Weights of a small contrastive audio-text model.
Model: encoder arch transformer, text encoder norm layernorm.
Training: 7100 steps, batches of 256.
Rows from block 7 of the audio encoder, named by matrix and row number. Each number is 50 + 15 x the weight over the matrix's rms, rounded and kept within 0 to 99. All counts start at 0.
# fc2: MLP down (encoder.blocks.7.mlp.fc2.weight, 192x768), inputs 693-767
fc2.33:70 37 46 65 35 24 45 64 75 39 52 43 58 52 42 35 43 43 64 18 43 11 48 47 43 46 40 46 50 47 66 77 47 30 47 56 54 68 32 47 61 30 38 70 41 61 47 41 74 46 51 48 34 36 58 29 40 58 69 13 39 54 53 54 75 60 45 38 54 37 23 47 52 56 67
fc2.34:56 27 43 37 74 54 38 55 39 46 65 43 53 54 61 47 58 65 34 45 40 71 56 58 46 56 69 55 56 55 47 33 57 79 47 38 47 55 55 50 23 52 70 60 42 53 71 63 53 52 73 38 51 54 42 48 62 51 56 47 41 63 46 55 21 48 33 49 57 47 61 08 54 40 36
fc2.35:38 60 52 55 53 51 56 58 48 25 49 52 48 27 44 45 83 51 32 59 36 60 31 48 61 70 48 75 57 38 62 17 52 47 57 20 36 49 62 55 41 45 48 49 60 41 66 61 54 59 58 53 38 58 42 57 22 41 49 57 62 50 34 50 50 44 39 57 56 48 41 51 25 33 46
fc2.36:55 49 29 84 56 49 52 42 52 51 51 47 36 52 75 74 44 39 54 56 66 30 49 57 65 57 59 57 64 62 53 57 64 51 52 72 33 63 74 56 38 48 62 50 69 69 52 55 47 51 57 62 42 53 22 65 66 39 44 35 58 48 37 58 62 57 56 41 39 44 41 56 53 63 48
fc2.37:12 35 59 67 37 17 44 49 64 41 62 32 45 49 39 57 24 37 52 23 63 20 45 28 61 52 48 44 60 33 47 42 44 32 36 51 45 27 62 56 59 35 56 56 49 29 55 56 60 66 43 44 47 52 77 59 37 53 58 25 48 65 60 17 66 37 61 41 71 38 37 26 32 67 43
fc2.38:76 29 59 62 65 68 53 44 61 41 28 49 66 62 62 58 54 50 55 52 12 67 36 62 40 57 32 85 17 55 75 45 58 52 52 55 39 55 60 46 46 86 42 69 70 54 38 60 63 53 77 63 69 58 76 54 66 64 46 48 47 62 42 59 48 60 39 35 57 62 40 73 53 95 68
fc2.39:18 63 46 31 60 52 28 69 57 23 43 73 16 54 51 33 74 33 36 26 60 51 60 57 52 71 35 28 43 51 39 42 25 52 46 24 35 55 65 39 43 26 54 45 71 46 58 40 21 19 32 21 56 33 30 43 32 61 53 24 15 46 52 38 58 19 38 34 04 36 39 39 38 38 31
fc2.40:78 47 47 31 32 27 70 42 59 71 30 64 46 36 67 28 18 69 43 80 76 44 64 37 55 43 44 70 42 30 51 39 46 44 60 31 46 63 47 40 72 84 45 48 35 51 47 50 57 58 59 58 59 48 59 66 81 59 15 53 60 51 56 72 21 78 53 41 60 55 47 71 51 59 43
fc2.41:58 20 50 55 50 83 22 54 63 51 61 48 54 68 19 62 15 44 34 30 47 54 96 76 68 74 62 68 27 40 47 52 55 63 46 64 36 68 70 40 59 46 64 59 66 82 62 55 68 39 56 24 49 27 44 53 88 55 55 58 77 52 68 31 91 77 44 34 41 47 41 49 53 43 49
fc2.42:41 60 39 60 72 48 43 25 60 79 33 72 72 45 54 70 24 42 67 62 49 67 87 35 59 51 41 67 57 56 61 51 68 46 59 50 58 50 52 74 76 73 50 80 67 76 25 48 59 64 51 32 46 58 68 68 48 61 66 45 46 37 48 55 57 56 71 43 70 34 43 71 50 53 69
fc2.43:23 84 51 72 42 88 47 55 55 52 53 49 66 20 30 29 24 38 47 58 54 48 48 49 47 50 56 52 61 16 67 39 15 71 28 50 51 63 38 61 28 26 41 58 41 23 70 31 37 48 15 26 46 60 39 52 01 29 46 34 33 45 50 23 37 41 52 46 26 55 15 23 60 49 13
fc2.44:20 63 56 56 34 44 33 58 29 57 62 79 54 19 21 39 25 73 52 61 78 61 65 33 51 61 56 51 80 50 30 69 62 54 73 48 23 61 33 63 62 41 59 40 60 56 71 51 44 43 51 31 55 57 48 45 68 44 45 41 45 54 59 35 48 73 46 58 39 48 39 60 59 54 50
fc2.45:27 91 50 80 34 42 49 33 56 64 53 30 49 48 58 46 50 31 44 52 53 54 51 55 65 34 66 58 66 54 53 56 54 57 71 55 59 50 77 69 51 51 44 55 51 38 58 53 37 53 43 52 43 51 50 72 34 49 31 47 76 81 58 52 23 48 67 44 48 68 56 43 45 65 19
fc2.46:33 61 67 64 79 57 25 49 61 50 47 72 65 22 01 31 54 57 61 66 60 65 27 14 66 42 56 31 57 62 39 24 35 79 59 52 46 44 45 32 50 40 25 71 74 28 67 46 09 50 41 33 20 51 56 55 31 53 58 85 53 45 40 26 59 25 80 66 35 19 45 27 46 40 40
fc2.47:72 44 51 56 36 64 59 28 72 28 21 41 77 76 31 45 46 71 30 55 62 39 25 70 45 55 49 70 67 39 56 40 41 59 55 47 70 45 64 57 36 47 55 47 38 42 58 29 53 41 40 47 41 49 44 65 54 28 66 25 43 40 28 36 56 51 50 45 34 46 44 46 52 45 35
fc2.48:53 36 47 42 73 63 73 70 40 24 54 41 32 39 62 72 68 43 39 48 66 53 39 52 37 56 61 47 40 32 42 46 43 66 39 62 44 43 73 74 52 56 42 53 60 15 28 57 55 49 53 53 39 29 38 59 32 44 14 46 63 52 53 42 48 52 55 37 53 52 33 56 45 56 42
fc2.49:52 18 55 48 35 63 70 55 62 41 58 30 33 52 69 15 66 47 23 46 62 50 38 69 61 57 57 44 38 64 50 59 35 63 54 34 66 71 39 43 22 64 35 44 38 44 73 49 60 45 23 47 35 35 22 52 55 66 42 65 59 35 45 29 45 65 56 29 63 43 31 33 66 18 24
fc2.50:50 30 36 56 14 44 61 72 42 57 48 71 59 66 58 41 40 51 67 42 35 46 43 66 46 68 65 41 91 52 63 74 64 41 38 60 51 42 40 28 76 61 62 61 57 39 57 59 36 85 33 53 62 79 30 32 79 43 72 56 44 51 48 61 42 72 54 50 44 45 51 45 33 62 40
fc2.51:31 69 54 68 22 51 76 34 70 62 59 56 46 44 54 51 55 47 87 35 61 37 66 67 29 65 65 51 87 75 27 78 69 65 40 67 50 63 74 49 71 29 54 40 33 42 50 78 55 54 59 32 76 66 65 57 49 57 51 65 50 49 65 67 81 44 57 58 54 48 41 52 74 75 50
fc2.52:64 44 70 44 48 16 58 77 37 70 67 37 27 47 62 48 40 70 52 39 64 41 21 54 40 24 50 36 40 61 54 63 60 51 64 54 62 58 55 13 64 43 35 45 37 39 45 47 26 46 63 68 69 44 46 45 50 21 59 80 57 53 45 70 70 38 59 44 61 62 43 39 64 35 71
fc2.53:47 58 94 51 64 47 48 15 32 47 39 44 57 62 47 27 75 27 34 27 52 58 69 30 70 39 61 60 68 33 36 35 28 29 61 37 37 44 44 64 44 25 30 20 29 33 50 50 35 35 40 56 35 45 51 47 52 38 57 57 33 35 42 42 59 52 51 65 42 67 59 47 29 31 39
fc2.54:32 83 58 39 22 67 13 47 33 44 44 46 47 53 18 49 15 54 13 34 48 51 59 35 64 44 28 30 81 60 24 60 50 39 45 65 52 47 35 51 35 39 79 58 61 72 48 57 42 49 28 35 55 36 58 60 48 54 79 56 46 32 44 50 57 20 33 41 44 41 61 45 20 32 45
fc2.55:29 51 66 35 35 73 70 37 31 46 54 43 61 59 66 34 61 45 65 67 52 59 66 30 45 41 49 26 63 47 56 46 54 43 70 38 27 56 26 21 18 70 63 55 38 50 47 39 16 24 52 54 42 60 47 30 50 52 62 37 52 41 46 40 26 54 48 51 35 51 43 52 37 31 63
fc2.56:54 48 54 45 66 64 72 50 42 56 54 44 36 36 67 61 52 51 55 47 42 29 33 56 44 25 42 52 46 66 62 63 59 38 26 62 55 48 53 31 57 41 49 43 53 35 50 48 35 94 55 54 48 46 52 70 35 34 50 69 08 48 25 50 45 71 34 68 65 59 84 66 70 44 41
fc2.57:64 31 39 41 24 50 92 78 32 75 50 64 49 60 55 60 50 30 69 42 69 57 44 58 57 32 52 53 37 75 55 49 63 59 31 33 53 56 36 33 49 51 45 58 56 70 53 47 49 48 59 88 53 65 51 33 37 56 55 38 53 63 62 75 43 54 60 56 63 53 20 60 37 60 73
fc2.58:43 57 50 51 43 48 52 50 52 58 37 42 64 19 49 45 47 43 58 56 47 46 38 38 53 15 32 20 43 49 43 37 24 51 54 44 59 38 49 23 48 53 48 36 65 40 63 32 26 29 52 58 55 53 36 46 29 46 46 59 46 47 26 42 56 49 49 53 46 57 70 38 60 51 32
fc2.59:57 43 33 41 72 41 49 23 69 31 58 56 37 66 25 68 49 43 45 64 36 50 12 66 57 62 65 70 11 57 46 33 38 70 38 43 46 65 54 80 76 46 45 50 58 53 51 56 44 76 55 23 39 78 55 47 38 38 69 82 61 47 56 48 51 53 28 60 60 47 71 72 60 50 50
fc2.60:47 40 41 59 46 43 72 40 48 32 42 29 62 50 39 57 47 55 72 62 34 60 47 61 44 48 55 70 60 85 45 48 62 37 46 59 57 45 48 50 61 49 38 56 50 50 43 70 78 63 40 70 55 27 58 54 62 61 44 14 32 54 63 39 21 38 35 52 63 22 51 35 54 71 53
fc2.61:26 71 53 50 43 44 16 67 51 54 59 37 29 31 22 23 54 57 54 36 69 42 62 33 65 52 64 47 46 63 48 42 48 23 52 44 58 56 35 18 59 38 43 59 55 41 70 19 25 72 69 65 56 39 37 51 51 49 58 61 64 61 54 25 69 53 73 60 39 44 81 44 53 41 49
fc2.62:52 72 42 47 40 40 41 58 49 03 30 41 41 62 57 52 67 41 69 39 56 54 37 37 50 48 68 29 58 20 36 56 44 71 43 64 54 37 35 59 55 30 65 34 18 49 59 48 43 64 62 55 45 55 84 65 58 62 68 59 42 36 54 47 37 37 58 74 43 57 52 55 38 46 51
fc2.63:40 45 48 38 63 98 45 53 57 57 72 77 48 45 58 70 00 67 81 48 39 56 84 52 43 70 52 56 48 43 61 29 40 60 60 59 59 17 62 62 78 43 45 54 64 45 13 69 90 34 63 53 73 61 61 71 39 62 58 44 58 46 47 45 34 23 43 74 62 65 17 49 32 63 67
fc2.64:87 62 36 34 50 47 47 22 33 84 36 46 65 42 21 34 55 34 30 62 46 58 56 26 65 45 33 50 58 21 44 39 29 50 69 19 66 51 67 53 31 58 52 49 63 55 47 48 50 53 79 51 57 79 63 60 26 44 78 58 59 65 21 46 42 70 54 55 53 48 81 56 72 46 46
fc2.65:36 57 53 06 63 41 25 65 53 27 43 23 59 50 28 53 38 67 41 43 62 22 53 39 73 55 51 46 69 66 67 50 59 61 49 73 40 24 77 62 30 37 77 50 63 45 68 60 68 61 44 14 33 22 43 45 51 47 41 47 16 29 54 16 42 31 41 42 42 28 45 10 43 13 33
fc2.66:41 53 58 34 56 43 33 65 62 63 46 37 58 27 33 64 73 62 65 42 40 72 66 33 58 33 37 74 48 57 43 52 51 26 29 52 43 58 38 54 54 55 18 33 56 35 34 33 53 57 69 66 99 53 46 47 29 55 68 44 50 51 49 36 40 18 53 40 36 35 22 57 48 48 60
fc2.67:31 57 44 57 49 28 44 63 60 60 36 52 61 21 54 69 59 80 38 48 58 50 40 22 48 64 46 39 90 52 47 27 70 42 36 45 41 61 42 38 26 58 38 35 57 42 69 36 24 47 54 64 66 25 66 39 33 28 52 29 37 66 48 61 37 29 52 47 68 60 42 26 62 42 34
fc2.68:32 48 70 67 22 45 42 57 37 55 77 51 32 41 46 44 60 51 65 48 56 26 82 70 45 72 46 41 46 63 37 62 54 27 56 35 64 48 46 48 40 07 47 42 43 69 46 57 49 50 54 57 49 55 29 67 51 63 32 50 42 24 49 44 69 55 54 51 35 40 46 40 55 47 63
fc2.69:68 45 64 63 29 82 24 38 64 70 58 84 47 41 43 78 47 25 45 50 65 42 74 62 56 66 64 52 44 65 56 31 41 62 30 43 63 33 63 70 39 41 73 48 79 68 35 43 68 63 65 51 69 60 39 63 76 41 55 16 62 51 75 42 42 41 65 35 72 36 52 47 44 55 56
fc2.70:29 18 70 42 47 44 44 37 74 39 50 60 45 59 53 22 36 34 34 40 51 37 66 56 35 56 79 65 38 60 48 33 59 48 47 48 38 60 60 54 45 33 59 53 23 43 26 54 46 50 18 52 53 34 58 47 37 54 58 39 48 45 66 64 29 35 36 69 56 67 49 55 52 60 56
fc2.71:46 45 59 54 54 55 33 54 51 83 55 70 85 57 45 49 63 38 57 58 55 49 65 39 72 21 60 46 39 57 53 20 42 44 49 25 58 71 18 49 52 41 63 52 60 38 65 25 36 70 83 56 46 56 44 63 51 27 22 49 36 40 01 51 33 57 44 39 37 57 49 25 63 41 68
fc2.72:48 46 62 37 32 30 37 42 50 54 62 00 61 40 49 32 15 55 60 54 23 32 63 80 33 71 39 43 45 48 66 49 57 31 10 46 47 63 57 72 25 44 64 76 32 37 38 67 52 28 08 61 46 61 45 49 37 48 43 61 65 56 66 45 37 68 52 33 39 55 21 49 44 79 43
fc2.73:45 46 46 25 49 43 47 32 45 52 19 63 36 57 44 40 36 41 48 59 43 64 07 52 42 40 67 43 36 50 41 51 53 64 48 17 51 52 36 39 51 42 56 49 66 52 38 37 53 52 42 27 43 68 55 60 57 44 65 50 62 61 48 52 44 39 60 54 35 43 41 35 43 67 43
fc2.74:26 50 50 57 51 44 10 54 57 36 49 71 60 43 17 62 40 57 40 54 54 36 39 54 49 29 21 61 58 48 68 26 52 61 35 46 22 56 52 61 58 48 42 43 46 26 69 47 60 43 44 46 46 20 41 49 51 49 44 28 58 60 48 38 51 45 21 46 50 54 47 63 49 56 33
fc2.75:44 45 31 80 44 64 52 25 61 32 59 84 57 49 50 51 47 41 52 62 23 49 54 62 26 58 39 69 42 50 58 51 31 56 39 22 74 66 52 48 55 57 67 73 70 99 41 53 69 48 57 27 44 41 68 99 74 61 72 63 59 52 81 29 14 67 46 72 65 58 13 76 44 64 57
fc2.76:50 65 49 64 59 61 69 60 31 43 44 44 36 42 63 36 49 50 68 43 32 38 46 59 34 83 52 53 51 63 48 57 54 62 41 34 48 49 51 59 53 40 41 57 53 48 35 60 46 54 16 62 70 85 38 55 52 57 26 49 52 51 50 26 40 47 25 38 53 52 44 66 48 77 23
fc2.77:47 52 67 30 68 89 13 47 37 49 56 40 63 31 12 73 27 58 54 92 68 64 53 45 58 29 23 71 46 58 47 53 37 68 63 54 46 52 61 73 56 43 22 71 56 41 18 20 70 25 86 32 67 57 58 66 24 45 31 20 41 66 46 55 59 43 44 29 70 43 38 42 35 40 90
fc2.78:34 40 60 37 57 33 82 78 53 44 24 42 29 42 60 12 49 56 23 62 74 22 46 22 62 57 55 28 39 44 26 55 35 52 36 34 61 46 64 47 01 35 58 28 29 41 50 45 40 40 50 47 66 67 29 39 40 38 14 42 34 36 51 47 42 25 60 39 46 44 53 62 57 80 48
fc2.79:44 62 70 23 37 39 65 53 58 19 58 50 50 46 55 39 65 43 43 40 71 31 74 46 62 71 55 16 32 53 53 72 41 43 07 47 58 21 44 71 35 39 60 39 38 32 60 50 23 72 59 24 30 32 76 60 42 55 46 34 16 31 39 57 44 55 54 85 20 66 60 38 55 37 38
fc2.80:46 45 23 74 59 30 50 52 47 38 55 34 42 57 54 51 40 69 43 79 39 28 24 67 43 39 23 61 70 67 67 63 71 43 55 66 26 71 38 49 33 66 18 59 50 30 57 45 41 69 33 33 20 41 36 43 31 51 50 63 42 42 70 37 76 51 33 68 55 48 52 50 39 51 34
fc2.81:70 35 58 38 41 38 48 24 59 47 51 53 58 23 37 31 62 24 45 54 36 49 70 50 50 75 50 50 41 57 55 39 57 26 44 51 59 59 64 58 50 35 70 51 39 31 40 68 42 46 62 40 38 48 42 66 50 41 51 57 50 55 51 48 41 69 70 58 62 40 46 31 58 45 69
fc2.82:33 38 59 68 68 61 50 26 52 64 49 47 69 59 52 49 47 50 34 37 34 49 26 51 44 47 48 43 50 34 33 38 41 78 44 60 55 19 34 23 59 61 54 42 53 30 50 65 59 55 26 83 53 47 51 72 42 67 70 13 39 68 50 67 31 47 49 48 60 74 46 34 79 77 46
fc2.83:68 52 64 34 68 75 70 38 48 64 72 40 56 61 47 37 54 72 60 91 47 70 74 59 28 38 44 44 65 44 48 52 51 75 61 60 44 48 67 82 48 69 53 45 28 57 57 48 47 33 39 64 65 52 70 74 59 69 45 32 49 65 53 49 43 68 36 51 68 72 56 65 76 80 79
fc2.84:50 50 45 58 62 59 47 43 42 59 56 45 56 53 25 53 60 50 54 44 81 51 30 37 69 35 80 53 47 40 32 41 48 63 54 61 34 50 62 67 30 27 45 36 17 33 59 57 53 73 44 40 53 59 38 54 27 28 64 49 28 67 42 49 26 24 51 45 59 50 49 27 54 59 38
fc2.85:36 36 76 59 45 49 46 34 21 33 80 69 53 16 67 50 64 60 70 64 30 61 31 28 59 61 43 37 45 41 52 39 36 74 48 48 51 51 34 61 74 42 51 53 52 46 41 50 28 56 57 45 61 62 60 55 30 41 59 57 55 44 52 55 54 24 43 55 38 60 57 41 50 41 47
fc2.86:37 52 34 50 67 50 30 30 31 64 46 47 81 50 21 59 40 36 62 46 38 54 59 70 45 55 42 69 65 40 52 26 41 47 32 35 48 56 69 58 53 55 84 39 53 55 34 69 37 46 52 31 47 29 40 66 54 53 53 35 47 49 50 36 35 66 11 44 51 31 52 52 34 50 64
fc2.87:40 77 48 47 66 36 51 61 66 62 59 50 50 45 62 36 15 44 56 40 45 40 33 64 60 46 45 44 75 69 11 36 51 50 63 31 43 75 52 45 78 80 72 30 48 72 52 29 65 49 25 46 45 34 68 48 84 64 36 40 56 37 43 39 54 69 36 53 39 59 53 51 56 27 12
fc2.88:35 39 55 31 54 60 56 60 57 36 53 47 60 73 56 24 54 32 50 37 34 66 48 45 58 66 26 60 83 78 24 40 42 41 38 48 64 24 47 74 42 39 68 48 43 43 39 50 35 58 40 53 54 63 41 32 45 37 62 33 39 50 42 78 38 09 40 64 48 45 65 61 27 38 65
fc2.89:56 45 35 69 73 84 68 50 42 36 26 79 60 40 55 54 37 48 36 49 35 64 45 58 47 53 42 77 40 65 65 53 53 52 56 61 79 40 63 56 50 38 36 59 46 67 42 48 73 51 49 28 43 35 52 69 67 37 43 60 53 47 54 48 29 79 76 79 64 50 66 32 31 37 50
fc2.90:68 66 37 52 41 35 60 46 55 43 45 52 53 39 50 50 72 52 44 44 27 63 55 51 26 25 40 61 65 32 51 50 44 54 70 50 62 47 43 53 43 63 40 52 73 90 66 21 38 39 67 22 47 57 78 72 59 35 75 58 47 53 47 47 48 51 45 34 51 36 57 67 57 62 51
fc2.91:49 58 45 59 35 35 49 52 41 46 57 54 60 67 73 71 43 50 41 51 44 47 63 68 55 68 57 43 52 73 60 49 61 44 52 55 56 62 59 61 52 52 28 54 50 39 37 47 59 77 56 58 77 40 48 45 34 61 27 33 38 73 62 44 29 22 62 61 40 44 54 32 41 52 53
fc2.92:78 29 49 26 79 49 59 37 46 45 42 40 39 82 45 49 44 38 28 59 55 16 15 55 41 79 50 56 20 32 67 70 25 53 59 60 45 60 62 59 60 81 50 47 57 32 36 16 45 23 14 43 28 51 60 34 73 48 44 30 67 81 52 45 43 64 42 48 55 43 54 54 45 47 27
fc2.93:42 44 55 31 64 53 45 43 55 46 51 42 37 39 32 48 64 27 28 33 58 57 50 35 62 68 59 61 48 31 37 36 31 48 39 42 24 48 56 68 12 22 49 32 47 46 61 46 29 41 69 63 26 65 44 35 56 33 51 42 61 39 32 41 50 45 41 23 43 40 46 37 49 11 36
fc2.94:52 19 31 72 25 23 64 50 31 51 35 50 55 57 36 22 58 38 42 46 33 52 11 60 36 33 65 56 59 62 28 58 55 27 54 48 75 57 26 31 53 58 34 59 78 47 45 76 58 47 63 53 52 29 58 48 51 50 59 14 51 53 65 52 36 38 50 81 48 46 49 44 35 64 38
fc2.95:34 27 55 42 07 57 55 57 58 28 55 28 35 61 44 31 82 42 40 51 63 25 63 59 32 55 66 19 55 56 36 54 51 35 45 29 38 25 29 35 48 53 57 37 35 49 67 60 42 65 33 59 36 26 53 64 61 34 76 70 51 37 40 51 56 37 44 42 52 43 65 60 50 69 45
fc2.96:29 51 68 49 38 35 32 53 27 50 51 37 55 38 58 29 41 69 62 43 64 32 68 32 31 37 42 37 68 20 49 65 41 51 65 35 46 56 51 47 32 41 50 44 34 38 82 53 55 39 40 30 36 49 41 77 49 36 67 43 46 43 17 40 55 43 44 30 45 25 74 30 34 45 25
fc2.97:45 32 80 31 43 37 28 51 57 33 54 41 56 31 30 77 42 43 45 35 58 24 45 05 40 22 41 40 38 54 34 42 25 23 62 63 59 42 39 47 78 46 41 27 75 43 78 64 51 52 60 54 51 62 67 71 27 31 68 50 51 39 29 60 46 46 38 60 52 38 63 47 67 55 52
fc2.98:45 71 69 51 40 54 63 53 21 53 41 68 45 42 67 27 34 55 61 44 40 45 38 51 46 57 64 58 65 42 25 40 61 52 64 25 59 55 56 75 48 51 49 36 61 57 44 57 64 06 42 60 46 63 51 57 64 33 51 13 41 55 33 77 34 56 48 60 39 64 42 43 40 48 50
fc2.99:64 34 36 49 47 49 81 63 52 47 58 51 39 54 69 51 42 65 34 37 59 50 55 73 46 57 56 64 56 70 55 57 89 58 64 51 48 62 42 34 47 48 48 59 41 57 69 56 57 72 56 54 46 50 68 55 86 56 58 41 67 46 41 45 30 59 61 63 69 42 37 52 52 48 40
fc2.100:12 59 74 55 21 34 11 45 63 39 58 39 35 41 25 00 42 72 42 61 99 47 75 22 70 77 44 11 82 38 12 07 51 56 08 32 60 28 54 56 42 23 85 37 25 50 49 56 00 50 20 38 71 44 41 37 56 48 67 39 32 43 50 38 51 53 46 48 32 41 60 66 57 47 29
fc2.101:64 48 53 38 48 27 48 59 56 57 64 84 69 46 57 52 37 46 38 76 55 43 44 59 44 46 64 50 47 31 35 41 80 49 50 37 58 60 50 63 65 43 60 38 60 48 61 51 47 59 53 40 14 53 50 58 62 47 40 40 54 40 51 57 47 59 53 59 55 48 42 61 53 61 41
fc2.102:52 55 80 59 48 48 69 40 75 69 45 81 41 18 63 71 43 71 46 40 35 53 72 22 71 35 53 52 66 51 51 40 58 49 60 49 62 52 58 50 52 50 36 53 48 51 48 38 52 39 42 41 59 52 62 56 29 55 57 27 56 56 62 37 53 48 65 56 62 65 57 45 61 58 52
fc2.103:22 38 56 52 48 47 49 75 40 42 33 68 77 31 29 25 32 55 61 34 63 17 52 46 30 53 43 34 59 56 70 40 26 45 50 48 52 45 51 75 54 34 60 48 41 50 77 66 35 63 26 74 56 52 37 43 08 21 74 28 25 62 46 55 53 46 60 58 61 66 55 44 58 60 28
fc2.104:58 51 38 41 69 13 70 46 58 66 49 63 53 33 48 46 39 54 40 58 46 38 66 40 46 48 57 56 34 52 65 61 49 22 64 16 55 57 26 56 43 62 64 30 57 80 27 61 29 49 52 32 29 43 44 43 68 63 41 53 62 51 57 54 29 53 74 64 46 37 33 72 79 35 59
fc2.105:50 32 52 23 64 56 70 49 46 29 40 30 57 38 41 56 66 52 11 61 91 60 10 39 67 48 59 65 59 32 47 57 24 72 36 58 51 42 39 57 60 36 38 46 50 34 68 45 60 43 68 55 27 51 37 66 18 25 30 48 33 52 47 56 56 41 31 35 39 54 43 51 35 16 50
fc2.106:39 35 71 44 87 33 39 50 51 47 55 49 37 31 52 41 74 48 43 38 80 40 39 35 60 50 58 58 67 65 22 59 24 33 41 61 56 36 49 53 40 21 39 09 26 59 55 51 44 30 66 77 34 53 52 20 63 28 64 55 33 29 33 43 80 50 54 53 54 35 67 43 53 37 40
fc2.107:62 62 67 38 65 55 43 89 73 51 51 61 43 34 44 29 59 22 20 43 84 40 28 39 63 46 53 51 39 34 32 49 30 45 28 18 56 32 68 71 19 31 46 48 36 48 65 31 33 66 49 78 36 25 49 66 58 51 59 23 44 45 52 45 81 60 76 63 39 77 79 68 68 41 32
fc2.108:38 51 42 46 28 67 32 76 60 47 52 69 72 50 52 63 66 42 44 58 66 25 23 69 57 32 73 56 56 46 54 54 45 68 34 58 60 82 28 67 43 35 52 54 60 42 62 44 33 29 42 50 29 44 39 33 42 43 61 40 74 33 63 30 56 22 64 48 17 60 59 19 64 51 31
fc2.109:54 39 86 35 39 70 22 55 39 45 51 26 63 48 39 48 74 25 47 27 40 62 53 33 62 51 44 24 89 64 62 60 24 52 36 60 34 39 63 42 27 32 68 42 31 41 73 40 33 53 29 31 51 67 57 36 39 50 63 52 44 51 45 30 42 41 30 54 25 75 52 26 44 49 37
fc2.110:56 32 67 57 39 55 72 46 41 17 49 45 39 30 58 66 72 29 86 00 45 43 47 50 27 52 47 30 57 27 76 75 36 37 55 35 37 34 41 08 59 25 53 38 66 44 66 56 48 39 69 68 54 41 68 47 39 61 75 18 26 37 49 41 54 37 51 40 54 45 39 47 37 42 58
fc2.111:53 58 31 46 58 42 59 23 32 55 51 24 63 73 21 66 24 74 28 51 44 78 66 61 51 38 39 44 59 49 81 43 46 46 57 62 36 47 47 46 69 65 39 73 50 71 33 73 64 71 42 27 58 42 58 77 54 66 17 44 58 56 46 40 39 46 42 21 67 43 38 34 43 51 62
fc2.112:31 46 48 52 63 79 36 57 45 39 47 73 42 29 40 55 43 56 63 34 55 78 46 48 62 15 39 53 67 47 47 32 50 50 23 44 26 58 53 36 73 56 37 27 25 34 45 59 40 57 38 45 57 62 29 46 22 32 24 81 21 61 23 18 43 29 39 44 36 83 62 53 51 60 31
fc2.113:64 42 46 54 25 52 83 41 55 51 56 72 34 55 68 89 63 39 37 65 37 50 52 47 27 27 51 55 50 25 27 55 51 82 53 85 40 55 60 59 62 70 50 68 46 43 64 57 51 27 36 39 55 46 41 44 84 61 26 60 65 53 51 59 28 64 35 33 52 75 35 35 33 68 58
fc2.114:60 43 16 53 68 56 51 35 42 20 76 62 77 62 39 75 11 63 75 60 21 53 28 67 24 38 54 61 44 37 69 50 54 52 29 78 83 25 39 58 61 40 51 80 75 60 36 71 74 58 63 16 36 43 59 75 56 59 71 55 51 42 56 29 20 46 50 61 50 41 36 28 43 65 55
fc2.115:68 46 49 72 83 51 53 31 35 81 31 81 43 42 42 84 51 61 77 51 31 49 04 63 52 48 53 30 42 43 48 47 42 51 66 61 87 51 42 38 51 72 29 67 52 53 34 58 51 61 80 66 48 66 72 63 52 42 41 64 53 19 50 63 59 49 43 46 68 57 54 69 62 38 49
fc2.116:44 80 84 64 36 28 63 54 34 32 57 36 49 17 48 43 64 61 42 31 86 73 71 35 54 66 63 49 46 61 23 54 53 38 80 33 25 50 31 52 41 28 32 11 61 25 68 67 36 44 49 33 39 36 53 66 61 43 46 52 38 25 48 38 45 59 46 55 27 24 59 38 31 34 44
fc2.117:96 36 41 27 39 51 70 69 83 46 42 32 59 65 81 60 55 44 28 55 57 48 75 65 70 30 71 63 47 44 62 47 59 34 73 79 78 83 62 39 46 77 71 67 71 83 30 37 60 36 67 68 75 51 40 54 56 61 72 58 65 69 31 76 36 75 69 39 49 41 60 68 89 75 67
fc2.118:71 52 58 27 53 28 85 62 57 59 31 69 45 41 73 54 27 47 53 49 41 33 29 18 44 68 37 50 64 69 62 45 47 41 47 31 36 47 60 41 46 59 39 36 48 55 48 68 39 31 31 81 56 58 58 21 47 32 52 00 58 70 79 47 48 36 53 55 65 40 47 54 51 55 45
fc2.119:80 48 53 34 63 59 88 61 36 49 66 41 80 58 72 75 32 46 47 70 32 46 81 50 26 47 61 78 48 33 34 67 45 59 55 62 53 63 57 60 57 67 51 48 62 77 53 65 61 36 59 43 74 69 42 76 65 68 42 50 60 64 49 68 61 63 48 43 59 56 46 59 55 52 76
fc2.120:42 56 55 52 38 58 35 51 49 45 49 60 45 35 36 53 72 18 51 20 55 71 43 46 44 66 54 61 36 48 44 44 58 60 48 41 21 48 61 39 48 23 30 24 64 42 48 17 18 57 50 25 43 58 53 55 40 34 69 51 52 44 55 28 61 31 55 47 50 23 56 48 24 68 54
fc2.121:23 80 74 67 32 33 48 56 42 53 43 53 16 65 50 40 84 36 48 40 76 06 31 45 65 35 48 32 58 48 26 64 49 16 24 52 47 90 21 39 21 31 79 49 35 34 61 25 25 65 09 41 47 32 21 25 38 19 49 65 42 41 46 22 70 44 55 45 23 50 62 46 41 26 28
fc2.122:37 39 60 61 66 25 20 52 39 54 53 18 43 33 30 63 52 33 32 42 63 00 44 48 61 50 61 52 74 59 62 32 41 39 50 61 39 49 70 56 34 36 43 46 41 41 67 59 51 35 78 59 40 48 57 58 25 30 66 34 36 55 64 32 58 45 52 60 29 49 56 47 47 58 38
fc2.123:17 67 53 31 50 42 31 80 59 00 49 57 55 38 19 35 60 20 33 28 85 31 50 42 59 71 54 37 57 44 25 34 73 46 20 51 43 48 37 69 47 08 31 17 53 37 84 49 35 22 48 58 48 60 47 26 39 36 58 68 41 52 47 31 49 33 48 44 29 26 63 54 42 29 54